Weights of a small self-supervised audio encoder (BEST-RQ): 18.1M parameters.
Rows from block 7 of a small self-supervised audio encoder (BEST-RQ), named by matrix and row number. Rows with one number belong to one neuron. Each number is 128 + 24 x the weight over its row's rms, rounded and kept within 0 to 255. All counts start at 0. Numbers have three digits each.
Before each neuron's rows are labels from the 100 clips, of 14976, where the neuron reaches its highest value: "responds to" is what is common among them. Only what is clearly more common there than usual is listed. The data: read English sentences (LibriTTS-R). In brackets: how many of the 100.
# fc1: first MLP up (model.blocks.7.ff1.fc1.weight, 768x256), inputs 128-191
# fc2: first MLP down (model.blocks.7.ff1.fc2.weight, 256x768, transposed), outputs 128-191

responds to: voice: female (99)
fc1.248:163110094108148114129108116147140113116120100117148147147133096082121149090131143152155107145155119088129098121140119131126115123109167145101116166145112140095124107127107088114149141096077161
fc2.248:125126148112103129110142148124141070102150121123158120104100135107151179083114132151112132162117178148082118172160128143128159121173127170161141105175137151120131125095140167080131103148151159

responds to: voice: male (75)
fc1.179:154159143117145122118127130131115143125117131189118096138143135101176145135168127157097114116136107108144099160128126128102180115114137168124138090094102127123145129147149188176173117097122146
fc2.179:133110142176086117158084142065128132115110128105115133114103160148130143127140128106129154103122132090142131115154125124128101104168118104112083119192117130182173091153116107134155146145143131

responds to: voice: female (100)
fc1.183:104139153132151137112101122116132124121116110121171116110120120133122107125116116152131175148121153150142125153152120148157117129116161112149113171095154143086100145134134094125129115124091140
fc2.183:125097188125145132136141162129147122135102102121139119107103106140120145148109108127181139153122164163127086125143146108169132116130108116137143151056132105118109149130101133098109116116108127

responds to: voice: female (93)
fc1.339:138125110096149094168131092111134122120097143123150126103145156125141140133144068126123113098095139152114147108150106143081130148150124109096159081171132094063107145134116146121123102117115112
fc2.339:099105102146118133086121144136171140121132108086165106117147129111141057138123117093168132173080142077141102126158147111184102095163122171090145131157138118118139110122110129150095159149120149

responds to: voice: male (88)
fc1.115:149138137141170127103117174106117106097105131150135114089133151104193134147135139154121098144169122181142150123157117155093142126168107089099133128143102131103115119126114159149123117091073134
fc2.115:134110175142117085168111136116116174109110112184105088152149141105129102186131132141139100114126084085119123142114160129126155111131117086191141097178135119153138143121104136149172102103116121

responds to: voice: female (99)
fc1.715:137110095142103112108108111111107113125148087149156146142143134180153143065104120174151129121141122166124154123186139121131147093121120105122104168136123141118136127156113136136128134138141133
fc2.715:104120134085109141096079140106114144117121099160152136134160146076190146169128113109109101116138163142144138148100135183106121142139153158139126151127123146115079124123085114111158127107086141

responds to: voice: male (87)
fc1.147:140110174100122090166096137095120121125115155171106137100146163086129113149142132149138126149144085171149131123128127094120114107160108090145103119116110131158163150122146135148125147106132147
fc2.147:174137123146205137121144171108074103115044143176080107115141144137135129125139152141117153107118125131105150120079110124107079117130111093128093168158125119143138161167106166153151146089103109

responds to: voice: female (90)
fc1.234:163091131160134160107111113150135094152102123133121141102107102126096172140105118148139157161141140105100142152111150129114114104116138105070182120108127138126124090117144103114111076111105087
fc2.234:114110133122172110131123132137116098157160127134171088147135125147168174108110131131127128144093141115096143118161156123129150085125162140070169153146110139116126141102190133113152132140122140

responds to: voice: female (93)
fc1.592:128148134143120081101096124115137112133101105149088135117123152124114091078133158146086150102091107095140113158116113142156111099165126151056148145144105150158078113116140139090116126145120136
fc2.592:125104097108176093112111102143126119118160116094102143143144091126144101145136112121151125118106120112101121138153130115148145119106151143083127090176108104098165150113143145145137113143113096

responds to: voice: male (97)
fc1.757:124134135092113099110083127115109123178136123119133149133076153157113119162121122185123102121126099087156129123126132157096090061134171141083102127143145109119085180099143191113140143125138144
fc2.757:135146147090099130126106092146111118123098137149106139176178085102109105151120128133144145126076135100131147141110150126178130145119117129157147114108110118161137116139096163139114141158115093

responds to: voice: male (99)
fc1.568:135122158119135129120171116115183113127105127132126112114107172125105164137149137166105127118177119147098117162163112140139123120112121132139157154126127092127104118137114154137092156106130133
fc2.568:147123147143165139173116155115128103125087105130110100097125110093165101147119113141146138117103131133166155124129106140127117089122127099122138114185121113137150154121176167128132160131157106

responds to: voice: male (87)
fc1.360:165100172077148146100123166110118127144086134120110108116115159108173102154127133170185134138116134169169182141104141156158163128093119083126095116152130150169114171137103127121120136137106128
fc2.360:163122164147169127182122161124096136093082121166082102149126138098133106110101126199148115127115142129126154148120119111139106163136135123126093116113123112187158117144164153161171103144100127

responds to: voice: female (86)
fc1.494:120120148144132170138148136077103106124090138133126120089136143153149096138134099111109127167152144121133144132138163093129154138123119090130144093081116109118139134114131109152110115116120125
fc2.494:141137140161137128156096129153142131112117113132077126113120108103163104115200115131122125100119106117152154148172123122136119115102126083121146148144125127150161166171100150154132096178163134

responds to: voice: female (94)
fc1.166:111155121183108098132112140142150106139073108149162164140143121117089146156140166134159130117162132157139142139118124097096102109139137117125110117099127128132155138099080121131138115138088172
fc2.166:132125160098145154104109111139160139167085096126138138126166113162147138131137149096082132126193150122128086156114084147145139117163122099111110149166110163072161102104094142147151104128155114

responds to: voice: female (91)
fc1.96:148117106120163112096086155132126128109088118139103183159118110160151086126116130130101137166135080068116139146130152129075078165177126114102149118100165190138150136155126112145132107099117142
fc2.96:133152120110112175095112157177152128163122143115120107108117150144109095090125100165148100120114154115104131128143134117161136107125128148110089069131150157102102195097123124085164136101109160

responds to: voice: male (82)
fc1.762:109146150110159069126116154131113145088080131134126145092138138092168120137135187159134092126183104149128139131137127156131141117194090115156111115142123170117134151156084166115131119073106133
fc2.762:150134138165097105117117156119126121128102155135090110115182180097160122144133187121115157163111065135123088113152115131125102114151116113163135130177127108118150132115115180162129123123116139

responds to: voice: female (80)
fc1.186:137176139111112126132115111095136109081119120124139127081165170127106138142110086074120104118133125133147148100106122128102099087140130166159130162131158141118138109161099168124110116108095170
fc2.186:145153132151108153145123164108151158106119108149132165108171127105149148196134118132113141123101109114169105156140077122104099112117126107141118175154133128136116104161089109093135107147138123

responds to: voice: male (87)
fc1.597:135123133159123149129105118080140102119165079093130093197104085095124090130120104128152167135129131112151097111115115114133098115136137119125139063139134149094143156131122126141150113124130133
fc2.597:127160131125102144140096128134108105121159132095137184081144107095197088099123094153126106109129137148134118166126145096143091168113115132155112162135104089140156142135127123118134189126099133

responds to: voice: male (98)
fc1.356:138135164130148124096106137109112171131126130129105108109127150116179110137124115182162105129136114136140158162156159175134140126150133116127113085131160118160147134161137158145141154127106147
fc2.356:139127164131158127094109122128114175140115175138082119119113164132143082125159106184166120074115140119126169147123129131116169130116123129159088119147135098119162138180130145120101126151142141

responds to: voice: male (95)
fc1.656:172151203128137154133136142144168155099089149169106117106110153121162106137147152119149097143127141130138137124126152163149116089071142099142144140161150081150143148115118159145122086087099140
fc2.656:148137150115120111086117151098116087154161125172139153156124121099151094122145127144093111129141168118129131151153123151123140127129174117161135125097157090164130097127114149179105097126135128

responds to: voice: female (88)
fc1.672:161109142136145107173101152121119119144117127113135097091173135149095168133139165139126112115191131129099168154141181159117140130132120111173160134156121109078105118123133140141136144121134156
fc2.672:126109173147115144125160151156157101152170126162123142147131131088161175134102196101114143154099137137141146125135159136116117131141153132126198158135116105124164124122141148117159153143108116

responds to: voice: male (96)
fc1.553:103102146157126174112098149123156158094140175100136126125121092134102114116118109142170119086097135151126100118147118109129151113137100097135140095160092152172137122116104145131107114155115096
fc2.553:128122116089158117147128114107111095122106083151113124087128102103153117094105114101120103152137156110128109111188111124154117150106098131151126145095141084118174133125124124120182115080124152

responds to: voice: male (99)
fc1.106:135129170119152147140107114079169115078143087159090152148129133085149156120106141129088104146106100085110107149156181152127131123175111120099138122140166159129154152065154164117113092133124105
fc2.106:131130104156142136155110153138106097107156131139142093149124137147136070117048141126150123092094147125104101082113129090106104117095114154151139081117149135146080138137105166106159151133110089

responds to: voice: male (98)
fc1.180:118148139118160116128117152122082117138125163123096120114090153135125110159126117140159144092137136141164129170165155190149131074146098118158115093091119104177093150138124141121156149112136167
fc2.180:119143165122171134101112144154128147096109144154143110129158126134107079198160120158175162112123132154139139131127117120157167136098126135137111140136105101154152155114145134138153140136104115

responds to: voice: female (87)
fc1.355:096165133148141109134122102137118083123079106140119125116156150107129111188119168116172138089171139127156127101117138135124144118173154118150120078122140155115152160137093104114142124150134206
fc2.355:134150136151119086132130145118144115142113086105160133069145095102125111139117147096149088157140138166138103141113113121154158117162081114163144147117101135013138109135114107083095129155154198

responds to: voice: female (83)
fc1.468:156133111130113141097084152153109099131101104106166146147082100131114126079082129148105142173143082107088144137125122152154106147106168108077181123165094125154118134116117115149150119097121124
fc2.468:128137107068127145135159114147128111136133117101133136153108118124138157137132176159139160116122123110142112134169128128094162128145171158099118100102170150108140135096130110097117156152089118

responds to: voice: female (99)
fc1.523:136128072139140116113120153113154119102098126088153114077105140146107119140115182113121140086146101116140110096096177108134127108139101129105142179116137146137115095123150101126143141148110106
fc2.523:098115146093097099127117138140125154145176128155139141142110137117149103134149167156109125120119114131155148151162150192096139137169111152160131082124118147159142114089119127124080110138122141

responds to: voice: female (99)
fc1.456:169156130106152088110147102129136106102101125135159192105128133138143180145120140165170118119166124140166155074124117144123151118169109130090166144133132155132101118141110132114160125075133105
fc2.456:134139110118115118087105156131173172098163131130155124100144189086108180134108118129080127106144125101071112149149138122090140146108105161170116114136139160081121146119124123135116149183150133

responds to: voice: male (77)
fc1.338:097092103140119110143108129127114183139121110109142120173096178093105128142090120095142114133101131124118104150144109129102094179096146092169129085121153107109152154112112141136113139148139107
fc2.338:121181128153122138084138155094122113146142121124121119163075116144157181144133120084125099094125099124155136134094110115127130123110122141111140142126125152111110177122117080118137120098147111

responds to: voice: female (88)
fc1.313:144120144124168098110099118111156115142146109104138140168077124139115162122114133163133137128158107112093172178132134160150134116165119153095130102172098122114115141127147150104168133144167172
fc2.313:117135102113128151126124091152113135138111104124149125095115105085127140125130170172150154122141132131094104130132149156095136145155119116123133089173138123136167169088114075131128145117098081

responds to: voice: male (82)
fc1.375:142145135142150141100146149095107126120105118153109117114104141132147141115154111115133096158156111133155132115130146162074106129132101108145144131122119096152126145109137141168133128105114136
fc2.375:154133149156198151137127122135128086168101128152095121142132149138104127113113104130153137116130148152129129112115105121094151143117122081116096110142095079155123142133097158094160149154088157

responds to: voice: male (93)
fc1.173:165112145125139116083119138120113154134121130112114162154066153124133130127120106166164148175125120116132145151150151154124125134145163128095140091119139140146131165130126148091138107139136152
fc2.173:127107123128150139062123121169161169119136130113122108092102127142143092108128146145169129074125145107177194153128103163143127130147157128107139090128104106132124120125132121117119129115095122

responds to: voice: female (93)
fc1.644:121111123125119101091131153123125123114141111111149103133141145121152149132146116131170125095159122159135128130135126143066150129141148137121133118113131126146106196131123076112168117123087165
fc2.644:091138188114152119145102149145165115181149158091155121125102127148098108140166126081157128146153120102091147127105134130141129137122132096160112148125125119088112120124123128109108085129136142

responds to: voice: male (99)
fc1.236:136123128137179121087138094157134123122139093166169104137129127101173139139129120203169124141127137130132149143145127149093107116110137077114120158136107178112161128163105136163130136112143120
fc2.236:124131107099126088150124164096103149130093143093066120147153144119155115171088105144100105107132093151112143088121104120106097112178111120140127095195162133107109140129141112106129127162163112

responds to: voice: female (90)
fc1.705:137146123129116126147115118114139077127119120126134163124130144147139119130142098124139151134148136092129135161162106111120151079127150135111163143124143148079106141109138078104150067102099174
fc2.705:076141123126114176135127083110132126132169113150138137128128127122149122145200099087141148178142164139155115105157115127185133094109127128095163127087154124155114139104117100104094120123120128

responds to: voice: female (95)
fc1.167:132104147176148127080136130158138130167140148127132115107102114096140140097143128130140153144154124142144116182154114109130085132131162154118105100135112114123081152109093115137136123109113108
fc2.167:134136142115134102107154108122179116099146109122130106133143117113113111113154127069136114110166149146162096126131148094113164131132117111140162133106118126117152132077108145169131130081153167

responds to: voice: male (97)
fc1.333:119183161111157115114070117122168139128101131151122113071091122147148138107094121160075128155150165123152137097139132163093139106124106138143157141176159112154170104161088135159109123129122111
fc2.333:148131164127072089165092148097081103110099108120102151143138132105136131152152132164081113150132110132121094097126073138121096063137125114137100107154122115118150176145143155110114116122119097

responds to: voice: male (94)
fc1.450:112159160134159087098108111130118143103067135149143138134130177095122156178116071148137154135119157144146122145126128133139166109135120134129162141123155126113099106139118094108096110156078164
fc2.450:104138089153128116149089124130164092109110140096088154132101131126163109113125132110137106131121131114145161152123132131137113136136147092119110112210157130124146140124141146129141119131138128

responds to: voice: female (100)
fc1.221:152141138159135104112103145145149178113129099108120151147128114093141127137102123144158184107118102110182115170159161131105104127126133107104121149073132115071122110158081082125124139157072150
fc2.221:127121127129148164144110151128146132169129180114167063114157144139110122150105180098154178150096141135109117125157126113139087075095163150132122158113138128127111142128060121113127088102143183

responds to: voice: female (79)
fc1.220:146134156145120115129124170100148178084140080138131138117157160155116129112120147130119140118108150146133137106157124150138137114158127150083123130108126109134107102097136124134113150123139171
fc2.220:131149119145120109102104092128140111106121128161140156120138106110154139135152142143109125121152138124148131095139175131093130158141160102134124143139126151120153127130099154133119134158104149

responds to: voice: female (96)
fc1.730:148161159135095114111125135149154115114136124131144144101108125149109157131153141151191156150138146147110118129140105103137164133128159152076128112142124127139153120135145127176109136104122170
fc2.730:082125108118106134097142155088154115145156126148109099106107100123127116161136116138110117155121132151159106180164140120110127109138186126161137158147126101135145120126093144106140107133120127

responds to: voice: female (97)
fc1.238:137140123123119113074127123124118127117113105131160136105128113179131104134091156082175153107186135104124100137149099113138150109156096119129145157149120166102125158119125128133130131090161174
fc2.238:156147155150121124125111127112145124194184054142115141164142097103118127160173140110132094124097132143106139117135116104126081144116093142154154124124157127073136089085138152130177108092123165

responds to: voice: female (92)
fc1.728:161130144136145109128127157086106113148078149164113128115121177122127153169131109136149118155163139104141128139167157138108129131116145127128168104077112093106076177109129134129144130111122163
fc2.728:145157158184135101111140114100148159082140138095101099130084101115113115121167121129132112081104182175181170125117097101175132114121114110109126134093112123138184112107151151128156099131104134

responds to: voice: male (98)
fc1.483:156154185120193128077131118111149170147097101119094156120113135143132155136147126160131167143122111107122150133118143111119116118125086123139123084148137143132164146134106148119128142126154124
fc2.483:129180164095162139114105121116129119124104139117096085132110150116128096145172108127128137149087064109137111124116110129121166122099119123111109110152100108172148156191138098127122111136167123

responds to: voice: female (96)
fc1.596:137087132058143114122104139157091084113114117126116113130107131123120164120120166138129157128162111130107128139133192113111154152156144115084151122152095132095123116094134171093165113119125126
fc2.596:156116150103155160097129141158118105090138121095107110143120140108152195081106176135135108121145139116098149154134143131099117109145168166105151129121145126137124112100172135135139144115098114

responds to: voice: female (89)
fc1.18:121164141153153113098082159140152155113126112119156137138094086094100111126125149133140097137121111127147126098160106191141102143115119151113122154167128142122116131153140122101172154093102143
fc2.18:124138126141150130119159071128156120131125096134125115127099152192127143122149161191130200133162132104073120137120106096114133056126151142123096111157145144108107142115118132134110112139088154

responds to: voice: female (92)
fc1.34:094142150074155120147136126137130107096112077131150135106115122127085182117137137152170147129172130133117159137106114159099088104209150139130143131164130123110138138091155123106144130123110110
fc2.34:115118107144134111131109082144124111112120129095157118119152133112093133110106169108167156083121152139135152123145144165125150099115094124110131124148106143115142109126115171094119118142125105

responds to: voice: male (99)
fc1.362:103111096147100098123169158144144137091125131094185085115137144118144146100120132118151109127102105150115177133144136136154129157154112106122106137090101168168165138115101080141118102140113109
fc2.362:094153109110163143068123164127165126116113101136122098098133132121117107151125158152126116128126161162155119111106150147112130127116110136111107138170126125142138144128085132092159138136113104

responds to: voice: male (95)
fc1.605:139148127153111102144166141131149115134138143159156121122138144137106118156128122080138107131113128134100147166174097116120144109122107101121136106121125130122135134149143163124099135110121129
fc2.605:131096138127080144119110138150110188148134130170168132145133103124150130141120100136110143123122127149145118138168144086091142146137138131188121131143135147116110139112144109149114145066087098

responds to: voice: female (100)
fc1.699:090112120138143126125077122150139128112126097105168108154141107125144150186144178103173120101166129132126142142126144088157128127175163123099147153124131133103157119113114142120174132079091139
fc2.699:155104125121132133155126180152160134113125096088160139139152149079105189084134148144157123148146165150128119122144106155115142143115141161145155109144137126117120121102127132118151146174137144

responds to: voice: male (99)
fc1.304:148135159118144089146110141083143128078101110153085119118130147095156123138153088145106125121111137158123133127165135167111114092155138076100139125137103120142121132131118147155130107119101108
fc2.304:173122176154162106158103148119106089087118150150103080139148130152157131130129092134120115073139111090108136115130145094127109102094145101087142167134115095152109178160110169184139133117110107

responds to: voice: female (100)
fc1.722:095167142131140130086114103121127155109126082155146169127162121119105168164104126135174085119138123117147159146104145103126131151150185108130097146173127193122148118128130156106165159114087152
fc2.722:124100117100132168122139152147146111106139098147112111134169139102130145081149165171124123097182145122087108147140159122125115123154122131137136181121128173096110096109100151134125105147155143

responds to: voice: female (80)
fc1.60:114081071085123089143132128161152126109112138095119161123090106119139169118150115140142126130157131157149112096133110133147180114152130095103134114120144138097123126113152137126120148154135167
fc2.60:093172152135124138129097118148118098163122106088152111130109108162138144132137133152138165133138158147074076099126136139115113091150118128147116153145139112143180172077098131114135093142111119

responds to: voice: female (88)
fc1.677:134165142153144083121164113113138153118133109140140145103132126113161168155123119151167135132147137182117169136115109157113093133161151095152130122126120145104187112134092137167138135114137148
fc2.677:148136156121096109126118143123088149121092122118117073081140148099094144150112137105097088121150111151120128157128070151112125114167076083194138120140137140148156119209120152148076103092155153

responds to: voice: female (89)
fc1.149:153123153143113152148133118121122089134111110146101127112108132140171129129159089144149174114134112112148140153158138131126136082087125103131168149117108122143097156142151112144110110115096189
fc2.149:126134135132151142176104156137160101114126098152131117117107109136143132122142090090123142134107170127123104097154136134132120087097138133084176157113135113156136156112134134128153148133120138

responds to: voice: female (88)
fc1.759:112082175119122107203090097128124124107122105159141140093133141095160086132108075119118147093126115132129107108133138135142158104190142116140153150152140155112142125106163145144142166128090131
fc2.759:165105109169112130112127148093131119118133103084176117067156107134087131117155142091156123179153110156154101159128142141110112091071113129178155133121118138096143134168104131122166084168130104

responds to: voice: male (90)
fc1.32:119077137114150162124074137095099124097123120137137154098085103124119143143155082097116130117105105119152111117166115096117153099125101091118152148135106115118127117109115174159148139145114128
fc2.32:127151167117111113140175161108158100156162096131099131113124125095174118131148128147079116138081123135115140129138160127169113127105114143113096148121114127175139126133140146145121132134168127

responds to: voice: male (98)
fc1.610:153139141123160103079106141115118160095084152134101119133111175103175063132159117165151102158126091147144143155144146158116095110159133097116086081132135127153165163154099158131139121114120149
fc2.610:129144178131169101141111125125117122105112134160112117120141148124146083148124124171176125122109075140143151108133137110146154129157099132158118110134123132185141153197126143159120159120143147

responds to: voice: female (80)
fc1.422:129141135098138128123076129090115139127152096122111153106124185103142106179137123133107164145096142115149140134167154102152104126099116114123116140102144086131134098142111094126088099119096073
fc2.422:116140091178089101088173116124125126111128138148105091148146127162121133075106126111134131117166135151123132131123105158081186134079123145126116148134070104148131134129133132133117138155179107

responds to: voice: female (83)
fc1.449:083115143100148096141071128095105107089087154123089083123117171144123115114129112146119144165115115138121165137177150120135139061098144126149074130129124128105142171110107114144175127121133138
fc2.449:159095118135157159125149122109151090141108147165136118094126098091145111140168124150133120123117121148156148129140110133147079110125071161149163166081107123114089131101101097142119124120104097

responds to: voice: male (97)
fc1.583:053164155101165093101105105083154110152136106165146124113143115103155151121117124145132124120114134107152141096156103156094095105125131105119133154123115104109143151114110164140122149142104129
fc2.583:123108102145110138137101125121141162109071132137129124098142098136181101151155138172140117143136132103127078111141095157145094131111123128156130127140112150152147120093132145082176207105107122

responds to: voice: male (85)
fc1.90:107175102149162123112143135107121117122145095144108136123122138153155131140107183138169105135104115179136164132132092121134149072152134093135152099162160128098133122177141166130138132124116139
fc2.90:119145105130098089093131123117191133124116128160123115106143183118169103160128147104122115114140151105117089123133126094127150143148157081139140145131142137136149136127143135121132133074103132

responds to: voice: female (100)
fc1.457:144106139138144127084157146153178116112111141100167108109105104136175152116120131113170161100115121129155142128153124139143099110122120129133129175131119150073092133097124077111129154088082149
fc2.457:142139132133162145114116128108167082143068135102160115152122122151085166126135135101184161138125154144136120127116128140116141124066108093099151176123166097122100141083111131128124085152148136

responds to: voice: female (100)
fc1.358:141123151120174150074113100130142128152086115159168109150113113146116107146155153126174146129137133129165146122111094125160094114139155126109147160124130130119122136113098109117142117135113138
fc2.358:142152149093121144145136130114109171121114124093127095105139095173113110143145109113160168128151143139161176146174116119127159115130136138120125154112133118086155121076121113141087107116117102

responds to: voice: female (91)
fc1.590:118094136134176142093123145117177121141113157140143095136132115161170107113136134105156173172135135072143151137136133122082128101126156112111183165128136156062122135099160104123137086103102154
fc2.590:085089112160131158100137125117166096109144122108153143142112095162171121120163187112156154157135118138089119153127127095147120114112144119101169141105123104101149094089128093121157105117104133

responds to: voice: female (91)
fc1.349:155126144149120136165141182146185120115150129124150105152159123109162131131154119143169118130161158118135130154139129110155136106114124109093142120060124141066131103126110081095110110129132123
fc2.349:131129181127129128106081111078141096105112109111103111070150107107139141132123154101160126133084143135149103138078166138145143122080165125155179159122119148109147108126097152139099072100090154

responds to: voice: male (96)
fc1.609:163111178100145112153155157085142085110113150116131137099115127101150130135156116160130136116108101154163138119139152152141179104121087089135150150150119108132089131134143158108095110152115097
fc2.609:191150178140186085159113144130129131062093163144060105139118124070132119150089134145167139124117148135110178123166117130112108124149135132133157116107096126160157147141143154132111103132120129

responds to: voice: female (90)
fc1.255:141194153120116123128127122107138095156121081153105143127114126142141127154139131142153136142141115111094157146164115144119142127148143142095133088109138131098117168146109092118136105120120157
fc2.255:116145089130158145109092103105138179123138146114137157130128101139150117161177144129140105163120117077127121154176097119149099147138159120134164123103200126107158187142103130122113137167109146

responds to: voice: male (93)
fc1.681:137136145161174060114131097101164138104096107145125183107117135104128144114123117140140112118145146126103108095146127130128116111188101105103124086162130145139101145114105110137125125092105148
fc2.681:071168123139104106139139123137169143127106114111159149105133135079108142121127166111155148106102132138134108109116141156152105086171113081155119137144147116088134136188122164142114083111111165

responds to: voice: female (83)
fc1.595:106128131137128159148152104112124093150087112116182130119134082117155174112101182104105118086121118102151153149148080152138115075124136109163123141132121141105114160115142120083152144172085143
fc2.595:086084150153106175113096159104131120118151101146130134122118134117110157119139123092127150124155160136117088131138172145119136116122136103160120172155105130088107092100100165098111127117106134

responds to: voice: female (100)
fc1.142:125148159154121099140117114130146088119124151109144126131127132150120170134140148140159125095171126136144136133156094134132095084123111156111143123121144136062113165097096063123132100106099193
fc2.142:134126165149167171097107124126137137126119127133109123088116115126078157106127117093132170140124177126108076125095119097106110098078155134108134162085124112083062137123083153127146101175097154

responds to: voice: female (92)
fc1.508:106143132136127195134132121090121125105117144130099139099111119151142141138110123141144123156149162124122120124136101147121104077139120092180158140112125148118171127132107115171123139103084149
fc2.508:130123218123103115186126161107130110149116124083137131112139137149142100139147123132098133087142124128127172138157118110161114113092136091153120149126123135116110158167095157136135103135189120

responds to: voice: female (81)
fc1.55:154132126104138081143106160088124131156132099123140105097112087119120140133117083144148103118175136134077129139149126118097130084140118062148128135123134102148128098095151118152140134088134133
fc2.55:100193139157123113132119101092154116135092121142137132128150125137128146138136119128130137146129144121146109150130100109069136076139146142148089108145123158147122096139133160125065139123131143

responds to: voice: female (98)
fc1.127:118131105122121120143117158145132151098157101142135164113124123105152145146132146113101137134168094106090130157154141120161115141140157111140090130160120173127153120136113124128157143086116165
fc2.127:121126104162121077122106100110116112088152129150131108127146095120100195159127173117125099136102122105147095175133118148144160092136135087159138137117138169151123121165099136148086098130183165

responds to: voice: male (99)
fc1.408:147086164089158149136150125086139150140120169124135080165167106115166128139120120159119113096106116136130130137142128099139142115114099100145156112130157151082101121149153075138099111140117161
fc2.408:117131143080168138095125151115138148089149129059124091147126174145111102102112132131105103102140155138128156125100164092073102126129124142148136161129136105108144130096092140152140122135148104

responds to: voice: female (96)
fc1.469:130153123122169112115113144131137127131089120113133122155137102120103148119166110122188156129146150110093136129112171117125149101173156114157164147136095126100128127127138082079113131121092150
fc2.469:123111129132067140131144146135142129125170093119157136100160142099113139114132161084140152163111165135157126150154134134149140126133146131135160149106129087117179094108130141110130147160097131

responds to: voice: male (86)
fc1.448:114127116131155149105127144121118107111112153157120117110107115138141139139113147167139073152152137117125129130139141151132130089116101155113152117138146136114121102111122169139123163101112186
fc2.448:144133183110125141107168126131114129109142107122113091171138166088142135090165115143102138144110108122136143101138181117135152158120119131173144130172145114130117118091152157136138110172111108